From a checkpoint of a small image embedding model.
Model: 96-pixel images, arch gmlp, norm layernorm, patch size [8, 8], layers 6, width 384.
Training: adamw at rate 0.0016, 10300 steps, batches of 128, held-out accuracy 28%.
Rows from block 2 of a small image embedding model, named by matrix and row number. Rows with one number belong to one neuron. Each number is 500 + 50 x the weight over its row's rms, rounded and kept within 0 to 999. All counts start at 0. Numbers have three digits each.
Before each neuron's rows are labels from the 100 images, of 14976, where the neuron reaches its largest size: "top examples" is what is common among them. Only what is clearly more common there than usual is listed. The data: photos of plants and fungi (iNaturalist).
# u: gMLP up (value half) (model.blocks.2.mixer.u.weight, 576x384), inputs 55-109
# v: gMLP up (gate half) (model.blocks.2.mixer.v.weight, 576x384), inputs 55-109
# out: gMLP down (model.blocks.2.mixer.out.weight, 384x576, transposed), outputs 55-109

top examples: order Lamiales
u.34:424482501456459549527473425562485475442487471460496513488511519553430570555430402486481550540581451407497529499440455454574532449458518540552583427577587506573465564
v.34:492510437546495525491428569509441553481482510532563578532504544516444474520519493556504527500561475474515485491544482541569455523439519477572567526467567629488509529
out.34:522581500452492472590482572506477480490447480571506438465419511513520501480480509482507568557447524531562551468448413512468474455500483480529435526465454511505502553

top examples: class: Liliopsida; order Asparagales
u.22:427585468497536496541514547465419519499531473554506472484492542549572506524424482519488507526481554573547500436511511509467439486434431530490509516469610552533536457
v.22:460567437536443513495510544478501479500519474466441573557569529581480444573486510524572551454525497474594462495470515498632526563463593492539596546501581534544557460
out.22:439498517563509531416423601574526529491400530577635513524542467440537548488523428437426495516561556472495484595410497551492609455506459525493476473542573439550461515

top examples: order Caryophyllales; family: Cactaceae
u.327:405568527542369576442459567516478589505403584454527499521564476527519508484533459453463463603540473501479470439472445507487574417419433478568467423490602484581400493
v.327:490526425542537429413484531380503454609501541497468549586495483483441356466528570527505570481533511557501437509540497459470462582606482518492535570422538494451550471
out.327:498495486598538462546486632545539489487480514511502464465509500506484463490482561503483515441565517456576563560501449476479526585553422522567489583485511476503439495

top examples: phylum Basidiomycota; class Agaricomycetes
u.506:513571498532507492457531568454505481471453558461473515481518487432403465501520521400538459527539490560521481515571521590453557579554544559455527522468569506461479417
v.506:536551537517493475508501539423478584531499604462490522648591423464468513473518502405589478464468506492527417497482408517360510514467497540507439484456524517474490443
out.506:502512405489443498468482437499449457490434490509605507534544590542500450449423506541484590533536506424376463582524539412566536455606475529548481498538532463486500535

top examples: order: Asparagales; family: Asparagaceae; text has "yucca"
u.201:459476501554585388487501514413497511566453475487432589516397511399514423469597556535505447515465408569517394529549448461577429518496459486487482493484438500450519425
v.201:416534520551436519528513515412463543532495573458397497551516504554495401468488455483571535510423447515556465416534508517551478515430451529487514475541605564584470406
out.201:481496449478554479509441571547509572459458522551587492483529562495444514449486496551468375542478505573491442544536516426537493444461484546518502480499563515422449473

top examples: class Liliopsida
u.442:391500513513441545486415603511486527487432576486487540505482515479535501576501483480448459530607516496450478474498403526507576545438421569459476452506641461550454446
v.442:448446513451501416398486486432389495538539495508514452481471457554453498498524489546418524591465578564455466427631536555463487485493415481440441489447561533488548494
out.442:443570424429481510463463606474503489520445588611528399567558515612473442469527476528509472589557581455494516510501503542501562464529411431547536429492521520470486516

top examples: order Lamiales
u.225:552492462485432539449486503473511549424520501552562426540598435540456495540504408537534518485479511437461492534486447464463555504484523515552494538588533466549508551
v.225:528510546485534518480530435460385540484494496513483448517467540522602561496469516468564544512459590566414479454506525586496464427488484561515523475512514507481562553
out.225:470552543542605531485385501583424505495400520576579577508534469534470495548440430409557565496477461461563523490345458567482541558463474593455480504557530441593487538

top examples: family: Cactaceae; order: Caryophyllales; text has "cylindropuntia"
u.554:525477477455534506533452496460577513460527510611471451507482392587489468505528482551434474444453483567467475519464524464536484540462380449465490539548435522419528547
v.554:491579535527548488493507452505422582620547481485407566541449546454494516479496541543579486489457400530504433465465426549513453473498498517558557522496497548511503468
out.554:467523579527451522439575410448434552543440591440499482553524409580557467482488419493513450590558471399466492485515441496545658558463565444492508478492427479521514463

top examples: order Lamiales
u.306:354452596490518538478518410500524439483520548503489482444458392488589528505541443407443515522446567472550470431462466509539537434503504484454505423427519538673373515
v.306:481559526469501498568547493447432507524511433516435538497449429432467522497547399447622557469448565527550507506597378581476456557494469544532529468485481551481496585
out.306:611525419470444508399585460483556517442572559489413432463484517486539519526539538575442454439495508512397502522584479511564470500503444468552561551435436538513510461

top examples: order Caryophyllales; family: Cactaceae
u.331:498486559492374529520522474564425524502516420413459561520543555571526578486531485489580565469589466487466520451496498496471463458480490506649558470486453523545493578
v.331:392468504555384493528523487466499516521470602375332589546532376559529411466522462546518533523531508451505423384493439463539523466526417448531495478525549503554427436
out.331:471472523492528519531442502560525552564457394475548487456507520390479615530572432484495513523513478499515553536558352532473432457514454505559494431495480498586467609

top examples: order Pinales; class Pinopsida
u.571:488582515453463559487493441496438566538473479501470541418462544528490526599514462527483437613587447507404489535524407505509482494450443515521521463501479495525545521
v.571:498537438565546449434497517395510449618519509501465534562507470489426372462524589527550572441536497523499426531529497459488451575581496511525521584430514508451539481
out.571:531480409565548502571547482573513440458582464551534497409452516450541553618458547526477540419484524499504571660429528584495498472506551555501518527506462552474490530

top examples: order Lamiales
u.144:426517474536568491485461544602506532562511499569538402518481528528607530452496475550464530510493531428557530513446444529537500429524478384559431466536418501591474567
v.144:525533525547438518458501556524515480482513534561496535584582416543588458522421442496450520530516567461553505489421479530480516483543528469501482470446548547503486484
out.144:606544488519499493493413525481491601553480459537531557642566477501490437525431451529533453563443492556524440492567419477471514487519485542515478460585486471514527470

top examples: class Polypodiopsida; text has "fern"
u.361:488386516424407475467466521505455474393445507488481489453480466552503475502533468540442503581550447577428528455469506517461536428461536486513534503611600437468535461
v.361:468500561534549472448379479444559502659404496562486470553561523434564551526466557474517434449413449472530469560511395462532482508416468496489435580507523561473473522
out.361:508400485549559521562534375529535443440440502497489517453446508540496543460501505530478549550414484505504468535508585523606531481562521499541566595499454502465475565

top examples: order Fabales; family: Fabaceae
u.511:379463508552448524463408565527469481538450506518546559484576396500534508483478464548531484596544482464513509481430456532562624386525454455495473491554536437519374533
v.511:510484475568442500470496639462437482478569533524522487497509519512562476466578420502542484600384529533574473555495514605485615429468519498551505369572580549464518457
out.511:418466391473468494424459501523504445500416559560460546473490574477461431625529550566489495531571428487416456520459582567617428492527474503512638510482507458414432500

top examples: class Polypodiopsida; text has "fern"
u.460:441497591553515468534459487491508518540408416429454579456468569462489466578453491537519382568569427478510481522500494498534589539470536434502469438512475425556506601
v.460:441495493533445524527491568373489509507428582419466517523451473463431359492547523599447474540521454573477453450606510451493485545572455396453542498456552458545484476
out.460:390479491558534472641532519513389454467574506554484476425436518532493498498436518554528516490481499511576544479466536675497490421469491430583522502474510576466459456

top examples: order Caryophyllales; family: Cactaceae
u.374:461534482620519513521470490498456548601421467428478609570539551557533528516471513508642539450504514503554502495536457511550513481511486458633536499500446552498502531
v.374:485475504511441477483474438488527482545445576463488539505609466502561497628410495570468510485497451454509504432451439459571554480534521486526566538545555524584426446
out.374:464507504577535490492484432537455515538497306515461569464492532396525571563539495490560566546514535529508528577548492518496494452498572574520503426467449472501475548

top examples: class Liliopsida
u.566:557531487429447506454497517547439524440580465564504421497486529564448502482528460444588549492463540578461493505563541572460475410491441557550589492484467581445476502
v.566:518605397416409551459470596550521499499459506560482451526527586500625546559545497430532559432519540480518456509541479559493454500514446537567474493453487484479480564
out.566:479499433447547496512483496468472508505494521561430539545460595529560422504449458504454482534459496498529438448533497458412514366397445526512547425559569529459502461

top examples: order Fagales
u.437:487445515598460487560560516435452536490496547426363547511473493467490409452579498531584504528482461503531354413465442580544465513556407475534539491445434550510517594
v.437:508520510507578423459473558528510483495513537560528430461565389531560536522473507401510518402545620476545553509431484535426554556457462503483493550544544486479525450
out.437:528446568466434575596561424522475471455638487537466460527507489517545539481408506529465606532469454417504558495491512531486517488545472488528544452479450495507493477

top examples: kingdom Fungi; class Agaricomycetes; phylum Basidiomycota
u.213:486583576562514533459464604536469617469520544485513480460541463468549482482541447445586424522480489497481440521451500618453541455450452515476501413587567438582480468
v.213:480555439584567454426476538363528459631554534494444524550463459495421362467525570516545559461503490564504413508541492463498457575588484503498529574437512497451545475
out.213:459484433504470453582538565500623436464475470438483531451514539497491436491491518544458496508546521540519543516533545375519469452548435428517536394517490499514465484

top examples: class: Liliopsida; order Asparagales
u.521:566553447471472459536488504404530500568516513468435546559544464509442328465490513529557518473471368527563378419507460435553487527535462459545561533542490516454518428
v.521:497450510450471465475404495498513476470470414547497485480559515520515514531473477497452476531510516582489504456481488493409409425439466499532517514586501572518485504
out.521:487518467441458504583372556487478515549487500594446549542448414542503484513449477459489517428474464466631495484453425486485466470458436457439532457534538524467589480

top examples: class Liliopsida
u.551:506479476408550507516501396518537482471480500526502525459400431559456498523515527514488547499461552563398492491421479569510417497524451481491581535459491524436548508
v.551:521537529484366489460402576474470469470453496589540456538608498573542499530509474471533547525519566519496521553470381493539547516534429575549448504552547400466468510
out.551:507452587491527512609472481516465513524489434519448486469506542545586499542362467452510475537480421497558508469469527485543520603406496523505489471586470504486474482

top examples: text has "common"
u.323:482464496511514482480504457471410630463435525462437486481419479528507483443554516555538435547512410533431399396439529510493470400458461457600593494469482510433556513
v.323:552605440448453575478489598522519513484432543485483454515451577474576454532625511477480424467457452499546462439509515585517423534471504454531545434558545517567573514
out.323:420518533522594436564524511461451449551541518493515440481467594445533529502463524503479503513524478481510533546479483471568461480579571482502515563525491588453492558

top examples: order Caryophyllales
u.298:545459562560529449470558425541383561550476472416511543530516560509507413466462533516539409532616445416446424443419557495480493533490528447567482540490352498513547530
v.298:564553551538467532441523522544496463534590538527458462526553552486498542503510516453483507587502498454518540609505444571493473579590525585445600513437466549482512458
out.298:435441413476536471551425537407570496529475494507459601553449573490434502524571464538446483475495530579542470438627509465519461475467484453386464497477579534540531484

top examples: order Lamiales
u.485:398487519575481525560501573544457489508480503531511505500463473507520379461470491544584483565599488467594523535416494543598605525550488400537512509571409455485474511
v.485:371484510433567490513421459483478456573414495526501557548440469533456598474571532549504558465515542521493411521506356410585506511529407485548450531508494521515516576
out.485:421524491470535480532543450410543489555419639520496407482468523470520519510528476536460429517499510493432480520595448428493501535464468531509496521432498563502474571

top examples: text has "common"; order Fabales; family: Fabaceae
u.105:498520622504426613473504440530501540428505537429478503453508451533450495611509383437530500530562449498427494416486465526481525474482454566515538484481515534647455490
v.105:512509430499506489399504499408512456536534530473480521597518441552417387475577565515529568443498540590511455471602537477462473571586487526502515548440590486461528474
out.105:434492491505563496505523459560535382453432500448479513427495487513446460570515605442532513607607547433495541474436516557464568521566523509502555596500515442563478510

top examples: order Caryophyllales; family: Cactaceae
u.185:555494498522453451490414550498488523521473466541555534571551478534545483494538513453491449451459494539509469533407520475503489495397490446483422519537505452453552507
v.185:510533507460462493458466508522452550580465491447435548565521545425511493500586543518503429510422398533471446482510367569527475533509472571465494515524541482508523482
out.185:481497474511454520381504409480532469523455507397450499598531480520536515439493508463460488498549582484422471454517529460414509427494452445496481451432533574516542476

top examples: kingdom Fungi
u.226:495521515481490581581489598478544551398512554511456497519496456499536505527486409417503399605525496482552434446535493495411525509532493484507548395551518500506445484
v.226:457447503515512513477503445406451453525414538467521571522505452549421540581493507514465511533516601465548465491533511508494513535523462496502427469454517594596414517
out.226:493515535493483495500445484437527448482530405519467580500454499551435451606438467473505578499598491522468529467510471435504456429412422499514589538542490575525538495

top examples: order Asterales
u.332:479532438487505541586507434444534559494484385468466490466504546477470510636542525528605434491522428604412527496588509415645450499450374605502585539467466447517499465
v.332:468442501490473528516462458424531481450480443506458501474439432652505564587545520523515525433527529528460494454489491431561506452423487441529503525521545467614550535
out.332:431538597486456550535583440411485552471523536377444451503502463488439541533554422488513499528590519439465488479490359445407532510459503471511480489410548535588522574

top examples: order Asparagales; family: Asparagaceae
u.24:491445535483503466590529415481453547541492470426475570501466540446516411486538481518577530514470366517476366402479494532522447464520428548510561481533452497472506485
v.24:442482478457391556472379553521503453512392485570535459477577472492531526577464423505472493537535494453520498393466449524451519436482443520504422479511584512561426560
out.24:462501531438473499592423567453418555508493528512476537564481405591499488483542391423513489521552479461532490480435490514417529476427465417499499435488539544465556456

top examples: class Liliopsida
u.426:501462530491321640458437507564575464448530477518549467496621460518509550537606456435517503566512505449468564510512386566480563533509423560476422504462537426580443502
v.426:557464467549504496458526557468459486502500513470402522567438516505553498574493444549414491558396526529572483509520506525518577479514507400460462477491574544545578431
out.426:547429425475457524490442503492518473497553452558537573519486500609556478507421492577465533470466513527461589502412594473506507516440487485505584474606496525437581452

top examples: order Lamiales
u.380:538472498467473552519470594508478599442558471577576454523516465532543542453528451527514462549560476527458459489450589465510554495495432524458523510546444497399502541
v.380:442492476552525569491445500547539569501469413497468516518513473516466546513481476564553533468523542552520476496603508493562477450523428411515520504474491497537437503
out.380:580585494576515550559567499449444512484470488463491415446512564426415523547462586510539424546490457503473440521463507562482465591499490576516474587464462515493461532

top examples: order Asterales; family: Asteraceae
u.444:488566502538463491444531570423436498423380621439415441460535496515500429584519513526503414504522441536505452382479537527451553488513454532502561481481589573581493502
v.444:553618480544592467440489460549525506569493436516553564606527485458475530508530561442592545412573546461510502616534489510407508508509505516615530471435461433484563544
out.444:441491520580495568474487526556456509504573586534493479496566509502552502500516531531538507497554369428419523454409500589462514473530484508592601496534561545429445476

top examples: phylum Basidiomycota; class Agaricomycetes
u.338:558610497528560502488488565457448569483497572459483496479449493485459499479535481496543496446451482593465423499554549529487455524500442498455533501513554506489545571
v.338:475584468488530568521485546471521543572575563550525469553572354545450531471530450421540458497467508445600418492563481494452572474467425513434472499482622561523438466
out.338:469457428498447476407563423462510433485503489464445472508468565573518427589484534554492552571405465505466512441476518509535456466566424571493560526523539599568486436

top examples: order Lamiales; family: Lamiaceae
u.395:472508528479441588449398529545418540494320455530544494503531537521484516526511497533526459567597462492473560502393472506570562417456529446590527492547490461494486590
v.395:468491494512519481459503401512548477609454460505426505576587446491520468515530517540481530472499518487498529475526478484550467497563412503463437467505472461546528522
out.395:523559514534567604573545435391472525427547515491510457484476503468502516536474490539502481517506450570474566509504493453442473458455539550545524442476485562497528482

top examples: order Asterales; family: Asteraceae
u.345:366468558553537566525504453430519521429464516491411555509455438536522459590491433501500458596466501536496426487493494487537483416474430476454610453484562591586449459
v.345:499527518507519414410504459380456469639547469518470568617482455480405366460544575507552605439544510535458448506549490467485468554568489539548517570484526481435532479
out.345:503401496499430428547559451352499503495526480413428546520531468450475568567549541586476453473514494523473457562606461456518555528487582504481507512437449502476515551

top examples: kingdom Fungi
u.335:538565496518494499585403590516422509473511501549497526455545509483396493514428503539528459529533447483561470545462471534566608534518554452501574496636495400445534554
v.335:581560605501516484466442485443383595559504470486520496534487465475474545588483467502472486485466455528425487514508424467432503454415442499506445492554581519528520494
out.335:453500428538583517580475458512541466510464466494483569426419549444404576539440456563430482580469422516526387471547515513591454538557449594439512506452487520547465554

top examples: class Liliopsida
u.423:442441571484532462554443536512426499468567435485393482423478580547534498452542516458558438488498512548503426439525557467526431507402449459543481533585504561483494537
v.423:560494478476495478523503507424571530517498595529405479524543421522543432638434393432506477521467465412586450489599461437563551549548459548452499514599477483508414456
out.423:504489352531549399491452469521567512620448464572460503495476484470416452555458581493508413506543491508596404506534528460557528448462374398499572469591478477413549557

top examples: order Polypodiales; text has "fern"
u.376:528497459452547454504411495460409613583401506482538597576508547489470422584456498601476423529548395534455416444505444455437475468478439416529455546499504493546549515
v.376:443546484457469513458472579383594544548453656476520470561529418521497406525577427513466455537440424538463514428608435460457470432517336503416465499459645587532436458
out.376:497469545526513522490544454486553457544545516452354425394487444470505449624555577457524406470497483469573488438515486593495524623471410525431488564526482485544418492

top examples: order Pinales; class Pinopsida
u.221:470519493432545416496495481487525455474453465424435584465413507458385401539552563511496504477507494637516503459510491480462473476485521541516533519535551488486516495
v.221:473552549505489564539488459459549480554472499527457491493469463523573529587429493439477533462492474447538510566455432469517509576507464555456566509513419521507453583
out.221:515516434414458450568504499407544544482418585497437534581554473506478479492527547518534492484511529530448379541599546503507531507570421476531529566512507540433506497

top examples: order: Caryophyllales; family: Cactaceae; text has "cactus"
u.111:505584492475454517473553519455527517484473561426442523437426505471536475525543529562457541487503484550354456417393491528532415505519530512439535530407536507516536527
v.111:519585542413504440468561569503555541546549542500507370519535481468508545420533509487549478494473569470533468483508493545474508529480520528488420511413528498512458523
out.111:549495387504477475435541481548576508504438451520437497452488530447563529573510515532440483553563527480460505520515445487554471500476486408515486536488422502510547500

top examples: class Liliopsida
u.534:480548501490469556535524528501481550551518515503486514568501473434484506491568456510481514492616392452409453480462429490453540521482494465473423488502518441516566506
v.534:563497542435452491452407567499504504425508584537476504468458490492566461522488389541430456646473444581429514498409515474580465465532485479537609354566448443450556421
out.534:512477517520411450466568473431598540524590505407488467555602436425474472517564479511492522531597488443497566568612469462439595451507545410470507407402538423533468438

top examples: class: Liliopsida; order Poales
u.26:436479547477536487505431467515486467563484478493489513484413574508401547506446552516459500465519528493469470481543537537592468519468454516483520518461562554516485512
v.26:552411528472391508475378512493588444451611504542467496480490492548479505507486510526372497473431416557388439421506528494494441504563417500452548529558551605483475460
out.26:471557520515602565530503457531592604428475474479450518431423411604506547532585450469578473508571470598403510508509482461447539515467460571491535518443522511564488448

top examples: order Fabales; family: Fabaceae
u.522:460572534452454513407528484483505539483458509450432499476502511479513394578579476496542421597577437538416445436543502519528520435514410471518577393492483462576508489
v.522:512528459523527459411488524373516459595511516486480544583491453493407354452566570518545566466530519565486414510573501468476447573605448509524543542435536507449540489
out.522:516548465478476452417436579601540426512425510537588413485561568533529374591434576478536546498548518427558521528519484506518545510569493479555510603534436427543496453