config.toml
arch = "gmlp"
model = "image embedding model"
dataset = "photos of plants and fungi (iNaturalist)"
train_examples = 45211
image_size = 96
crop_scale_min = 1
horizontal_flip = true
targets = ["order"]
num_classes = 54
embedding_dim = 64
norm = "layernorm"
mlp_ratio = 3
drop_path = 0.1
patch_size = [8, 8]
conv_stem = true
layers = 6
width = 384
am_softmax_margin = 0.1
am_softmax_scale = 16
residual_init = "none"
optimizer = "adamw"
lr = 0.0016
beta1 = 0.9
beta2 = 0.95
eps = 1e-10
steps = 10300
batch_size = 128
epochs = 29.2
lr_schedule = "linear"
final_lr_fraction = 0
warmup_steps = 1030
weight_decay = 0.4
Rows from block 2 of a small image embedding model, named by matrix and row number. Rows with one number belong to one neuron. Each number is 128 + 24 x the weight over its row's rms, rounded and kept within 0 to 255. All counts start at 0. Numbers have three digits each.
Before each neuron's rows are labels from the 100 images, of 14976, where the neuron reaches its largest size: "responds to" is what is common among them. Only what is clearly more common there than usual is listed. The data: photos of plants and fungi (iNaturalist). In brackets: how many of the 100.
# u: gMLP up (value half) (model.blocks.2.mixer.u.weight, 576x384), inputs 330-383
# v: gMLP up (gate half) (model.blocks.2.mixer.v.weight, 576x384), inputs 330-383
# out: gMLP down (model.blocks.2.mixer.out.weight, 384x576, transposed), outputs 330-383

responds to: order Lamiales (25)
u.399:113089160124127101146126131094141121131171133148130092154159158098125143121106146098115111161114121145094117163093071069144123139111087158154136087110115125119145
v.399:123090150123153114139140136147099109150149104108184118125085117093142067129157158147146106111128132127112132130115117093168105135131124141072155135100160147119070
out.399:144133130137110137125145128158157144103118168133095134131145105118150096092141097101142118139159136079129108102194133125135099112151172171109160130143143132121126

responds to: family: Cactaceae (49); order: Caryophyllales (49); text has "cylindropuntia" (27)
u.554:126113134132079121135114145159114135135109133099122120129121165065093087139143096103117097103125123119126109148132125160119104148080128110095099123146088141139059
v.554:131162121101141170106163116094140106116147163135130126121100106124127161173127146142159159104121105171128149113078131099085110136122139126143107151122111124099130
out.554:152114126148068148152136132208138166146108119099121140147148109111095150145126111131124132139131152156118135109135135125103139126095137141086152145118145112107115

responds to: order Caryophyllales (47); family: Cactaceae (47)
u.368:174133106142126157120128119132164158102084080147136135135186134153106131163081138135107142157122147119134145135127114167132125141128080117122128099116128104111106
v.368:165144119108134134092126130161122152100107194132135132102102085116134131133129119127153173113124136120157193112144157181097134135079153164098129115150103110075133
out.368:093101122112097136144122129169120082125132113087119115166104167158141094138144127145134076126127121122129094117090143132100111160110170119132133167109162151093147

responds to: order Fabales (29); family: Fabaceae (29)
u.78:129151101157156175165155140137127085136136130136144102139150128130135160123130130145135181070108115136105144119103134104154140189128107130125111128101181112127138
v.78:100136134130152145126104133147093068166129152114177142097098136116188146156133143145124163082152187142118138139095133089113147168142117077125120143128163113107138
out.78:115113157120155119172091155091141096088151109151128178107122102133173138114137158112109125164086168184117137168131124144160142143106122085099131135064082106092106

responds to: order Asterales (35); family: Asteraceae (35)
u.316:108137111120144167126134159095115100117134112097134122116116155102103132120139140106176150149153116166097117123150095109164142128152136140123097189116124133138141
v.316:104135156130099171057120152110110103137120148148119109120140129128126134167167117148168117145133138142111116160125131084109144183118082064128104135145154147118091
out.316:091152119086113112080111098129080096086138128102107121133110127097119135134150167136145143130092123098148173146106128059115156130119088103154124155114130143070126

responds to: order Fabales (27); family: Fabaceae (27)
u.522:133160126098136136142152140127100087148156084155146100149124152137157148142076125143095154134130111213125149119091146079150130110115075135138097150135133084126089
v.522:139152142102134096138105206092124136112148050163150143101166162130155121125119099094116167144132106127126126135109076122161136108146130158161121093117112124144086
out.522:127117143131142126105155127103110132080134134113118092139147149133117104104092104149074140173144114131103139138164147154154130106100146182160116125125105151125144

responds to: class Liliopsida (25)
u.100:095129164123109109144170097134116159127106165150115131120120107089100115131199141150096102153099108124142150116101108093128122137101127121095124091103143169134095
v.100:134120093142107101139106133132157149146159111139115131100117129135120110163066155140163169133099144131132145111155139165154151137083135109166137107167100118101091
out.100:138127137127136135119114156134108130102127103103110134122132179161106107154169118141139124102127122109092122149119126129119152126142102066119134113093154131113121

responds to: class Liliopsida (26)
u.426:127134142125143087108127113170081116119105099138132129148145103118129097102113125142098155142139167139171112146155195158145155085152115128104124156174163112126150
v.426:118137123128115139115135125108136133124104121171135148140131120087132153176125108124122109140090143129156133157137125102128145079143070133168124123157122093112039
out.426:084106114180165123162107125143102152156127164123170118088076099123117136132197090131170086120127076129143130116135115139109139143137148103096115130119114096139107

responds to: class Polypodiopsida (34); text has "fern" (29)
u.361:144152130137151112158151109123093131156131134165110126114132111095113103149159147136135121165133096156120149139103154129134157124176095096108131106084183107109129
v.361:138130168092122133136162132186120139126126129131100106100073085117110118145140137108116109138107117128124129137165140128134115105067115117114127113140102134112122
out.361:139157113164151154137129154139116183085093152150132105122159107113116095101149107114145119110105078114095125137076137134122172134131156104124121082141126129118125

responds to: order Lamiales (31)
u.424:152141099162117135127121109149149124114075145150117156128123091145152135113113092109110115089136138096146138134139127159116137111145103147092159140117128088126134
v.424:125094125133129149127113128089142083148128117116157066116118092124139118132125169122134119116108126144115119122146151130110098124085108110143148139122100139129103
out.424:132122103118134126083125083095084091117154130104124107161136127111146136094096173135151161127125136124117123118090117112114131122104150111150159153117158144089157

responds to: class Liliopsida (41)
u.38:131149122093131163160102102161125112158108148133129122152124078107129124116151147124136120142124127189117122109134150129122152082137126122083159137100172109093156
v.38:154090120162130119108102114154125130157113148116136133112102094125149119149138131150123111090134149142103111137156154179097132109125133157122179139148157140120132
out.38:119148154133147199068133099116128121128097109101164170130159144117143192150093140131121182089090162114107148124091111097135156160120127154131104156144120151081146

responds to: order Caryophyllales (27); family: Cactaceae (27)
u.327:121118130113122137131118145140114142133093108119130098136178108118145137136084159097112129135126163141083141113140120119122161138094109105115135107135130126084119
v.327:137141120108145104145102185098148146096137049169160154094167148138148134131123095092115154158123118116126129142127076125164134105129128167171129089102101123146091
out.327:118169096109130113134108119061128098090139110129128143093156125148105123091111109121138157141137107141141138123174121104188129093158135159197109122101089163126133

responds to: order Lamiales (25)
u.68:106117121139120143129139119152157154130147164100120127123105097176148135122132099145148093114145128117114117106167156120106101109097173142159140129115121159140133
v.68:154162129122144147133108119114164090098134105162148114135127117129155130139117168116099165145119118153168175105095106134124123136084108182120120097123110101113118
out.68:123112137121122110112132124119094130146116161153072131137125095081121103085187113118144110153182099079124117140166118115076115111137139114128157140135128115128146

responds to: order Caryophyllales (30); family: Cactaceae (25)
u.331:124103126141139097165123123117109134110126147130133106160135115092130145123099132120133137149134148185141135107092101133086126084149110117085132151113132090110143
v.331:160156104118121159145129125157149157138125131116148127140102084130117150131115119123138169148132114145138142093122175105112099101129137139164115143129133143098124
out.331:131124145098162136077143094131131078128148113159156102150099107180139172112143139101162102113129161131181125108098152103123096138126104090134121157147137110100149

responds to: order Asterales (32); family: Asteraceae (32)
u.354:130098200114076102152133159106135144111161143126110094139140152101115117128118128167124143147113145172150108148107126131124089123110143172129125124127123122124123
v.354:090110132157131150103104127082119100100113152144140105139138157124158143123156100175147136140099155133115120192128106099170147134121135163178106126119138160129104
out.354:100133125151145113060144088166091135173107166138103131117094077105108118128156115145168125065170093113125134116116149149075137142125092109102121127145122130130134

responds to: class Liliopsida (32)
u.265:108158134135156089147112154126101144105115064167159148102152142115075140129145062114098123146160165120134112151137105120149148097167107102138135079166131114165096
v.265:123118147093114123131120096146118109112152151141127153134101107102156125137141151162103139096115139132140188116134147144135132138138121159146143144144165120043121
out.265:160151129145113139114143138108117135100116101099095122101181145108105113133116124135166171131154109135101134126172123119137109124095101125127105118141131122175115

responds to: order Caryophyllales (48); family: Cactaceae (47)
u.129:136146126095147185115159155145141122163157133144139114133116104152156131104112143124113125141151100165099101102121104119135116080126164164157097114132139147131140
v.129:141147115106072144134109113124157163094118177152148128132154104095101168153105120128093155139096163140125185130123135109130151130135087165136131108136153128103117
out.129:101119152105163200133146143134103100162135106107167123122103165118082170110120127083182153103137142125168097141146120114179097122125184113150090161115109086098101

responds to: class Liliopsida (25)
u.190:115107147154100101132128193120123156121141162092090120131135147128140083127154142157168126124117117123076115126156116104131156146105123135120125103147150165175124
v.190:131135113135094132127113159122091102159143179093134085132115113115109094137154150153173142080139113146071132150111157103113164199133135112117142147135133156110149
out.190:123142116135127142145154160107154140126105134107130094103138145141109109150165123134176147073153102140110145124128083097173126146114127148130151091136097126161117

responds to: order Lamiales (25)
u.34:106113144126128132093119119109068083183166133108121127134113145083132118118137141137198124095136139114063145139133124081140147151186085107113140143133155155118159
v.34:098093118099138133075137140093112118121148107154116092135166143130149150104130126109160129140127133116097121162141082078143134130122119139182090149108148137117122
out.34:125138131131121147137192097173144130112132149153093131149121144160117148111119120127136121127160178157146099146140153129103093111106138107153110159108147112146159

responds to: family: Asparagaceae (35); order: Asparagales (35); text has "yucca" (32)
u.58:142127128137130173142172107170099148154141116109132115143113141113113180123100112143134133148111146155156123128125174116164110149122164145120096155112157093096106
v.58:123116136136107138071091152095090149148107105086102145110157150123113126154140115123162145155131148127111132143169146117109130158112157127168130122123116156135108
out.58:127141120071081129105110149113109113106111167109084094156130141120088077098159148106158127104120087103132124097139111128143145091132131152134119143148097160113148

responds to: class Liliopsida (26)
u.282:121120171121154159146109149140103154140121096141150095147116142107138159113102146126168176118084164184131139116123136119140130109125167116123084151155113161110150
v.282:110120115089107134098106128128139118112129097107140141096114096086153108158154153106127146140142162128139106094145156094098100118077116130140142166110095160129084
out.282:166168120101104146111134110155129128096106103137131136144124109136123142124104133141134164115093104121118194125107165093174176095169084141098120153136152132103135

responds to: class: Liliopsida (37); order Poales (26)
u.26:129142162149083142100161181106097131118117113135092097131156137110103132131110113124122084156077092111082129159156135110093144133144092112149142127148130121139145
v.26:141144148146132123092136129130120122104077117138135133108145116102132120184158100137151109123103104108122144160117122130094164136122074110100157096144151118115092
out.26:142132130081115123149085145118088123158164138125165133189129164139120159119119150074132143118105130133153118125105136109189112109157150134123071162155064138119125

responds to: order Fabales (26); family: Fabaceae (26)
u.49:131138128115146114146171136128077113151164108125165092147125155122122158164090101162092145124141116172127160141091134106154132127123107122131115111120148109111082
v.49:135141142102130097160123192101146144103144065157145143109168153130165101125136119102109154149126126126118137142106080115150136111128120146151130090098120132140095
out.49:144084142148174134134128106115161100077160104164114174137139129159148142087093140161115121172116135126094133163154149177131119125128130112122118118107160125141169

responds to: class Polypodiopsida (35); text has "fern" (33)
u.460:138130146128132140124160121111136117169146150118110126130129094078097133185130184111122102152091097148114114082130173118127093152132134145092155146142107151133112
v.460:136128159112110153120117135139141169125096121130120142121179088130150155135137109096097114170123120124124135141115141149102124140124097124107132098098126123113087
out.460:147121135183133134129140130077128084134142106136102118128136136136133123131097152169118132116126173145144109188127109153172135146114106099104130147118130134136145

responds to: class: Liliopsida (35); order Asparagales (28)
u.521:149145107125128139106124155130157122132158117115151130104120131142135118173132110115136176123165138135132121100129145112086121143083120120147104107142100122163067
v.521:145111130132129105103132118143100102146131129102116120151117160113107140165147113112131124145186130170108138148134098136108132115104130099112123113128131125111144
out.521:118136129127126121140173104145107158136134170147098148094085110112105138115116094127125092114117144109136133156163147121126094137123171118145139130145141089116125

responds to: class Liliopsida (34); order: Asparagales (25)
u.272:130150128117088160078166121174096111122148150122101125124107152145174131137127079149152126102144153131123132135147181100139130111123128133160130182135174132131162
v.272:142103150148110125119140137134118133169130166110133124149104083104145139141142132156137110101136148110087112154103158117078130128112109100134136136132141157120127
out.272:158141128114164120158106138131139169130146128176147128118121118084104198127093143065082145137122184121160163115079119145077132156102130145130119076183106067129140

responds to: order: Asparagales (43); family: Asparagaceae (42); text has "yucca" (37)
u.66:144123109154171091171103114104121151122135105107136127145129116089134108149140166161165180133096141173151138094102131130140128116134151160135151122123123126172108
v.66:141068128127107123110118141142123163143104170097137118158129086090177107141146139125125114150100133103104134115160131123087112123104136162127156135117114166130119
out.66:115136113149162138144111079127138138133086129118128128155146115117135151141060151127138170124131112137166102082102146112132151122166119157143101109169161106125122

responds to: class: Liliopsida (35); order Asparagales (28)
u.22:123107111164116118119159105106125162134117110103133107126145149157104164158126095171116109156155162130116119161122088121109111126082134105151158097133136125131124
v.22:077112121132105115129115151118126148124119142107139093144147156097121124118105110127148140160103155141079101142166124084120149099132126179149111142152110152152122
out.22:127109171109129130108105113103100154146100116142114118128168114095157122110096144094115119144118107116093096145141130136152142118112153165125140099161132121104130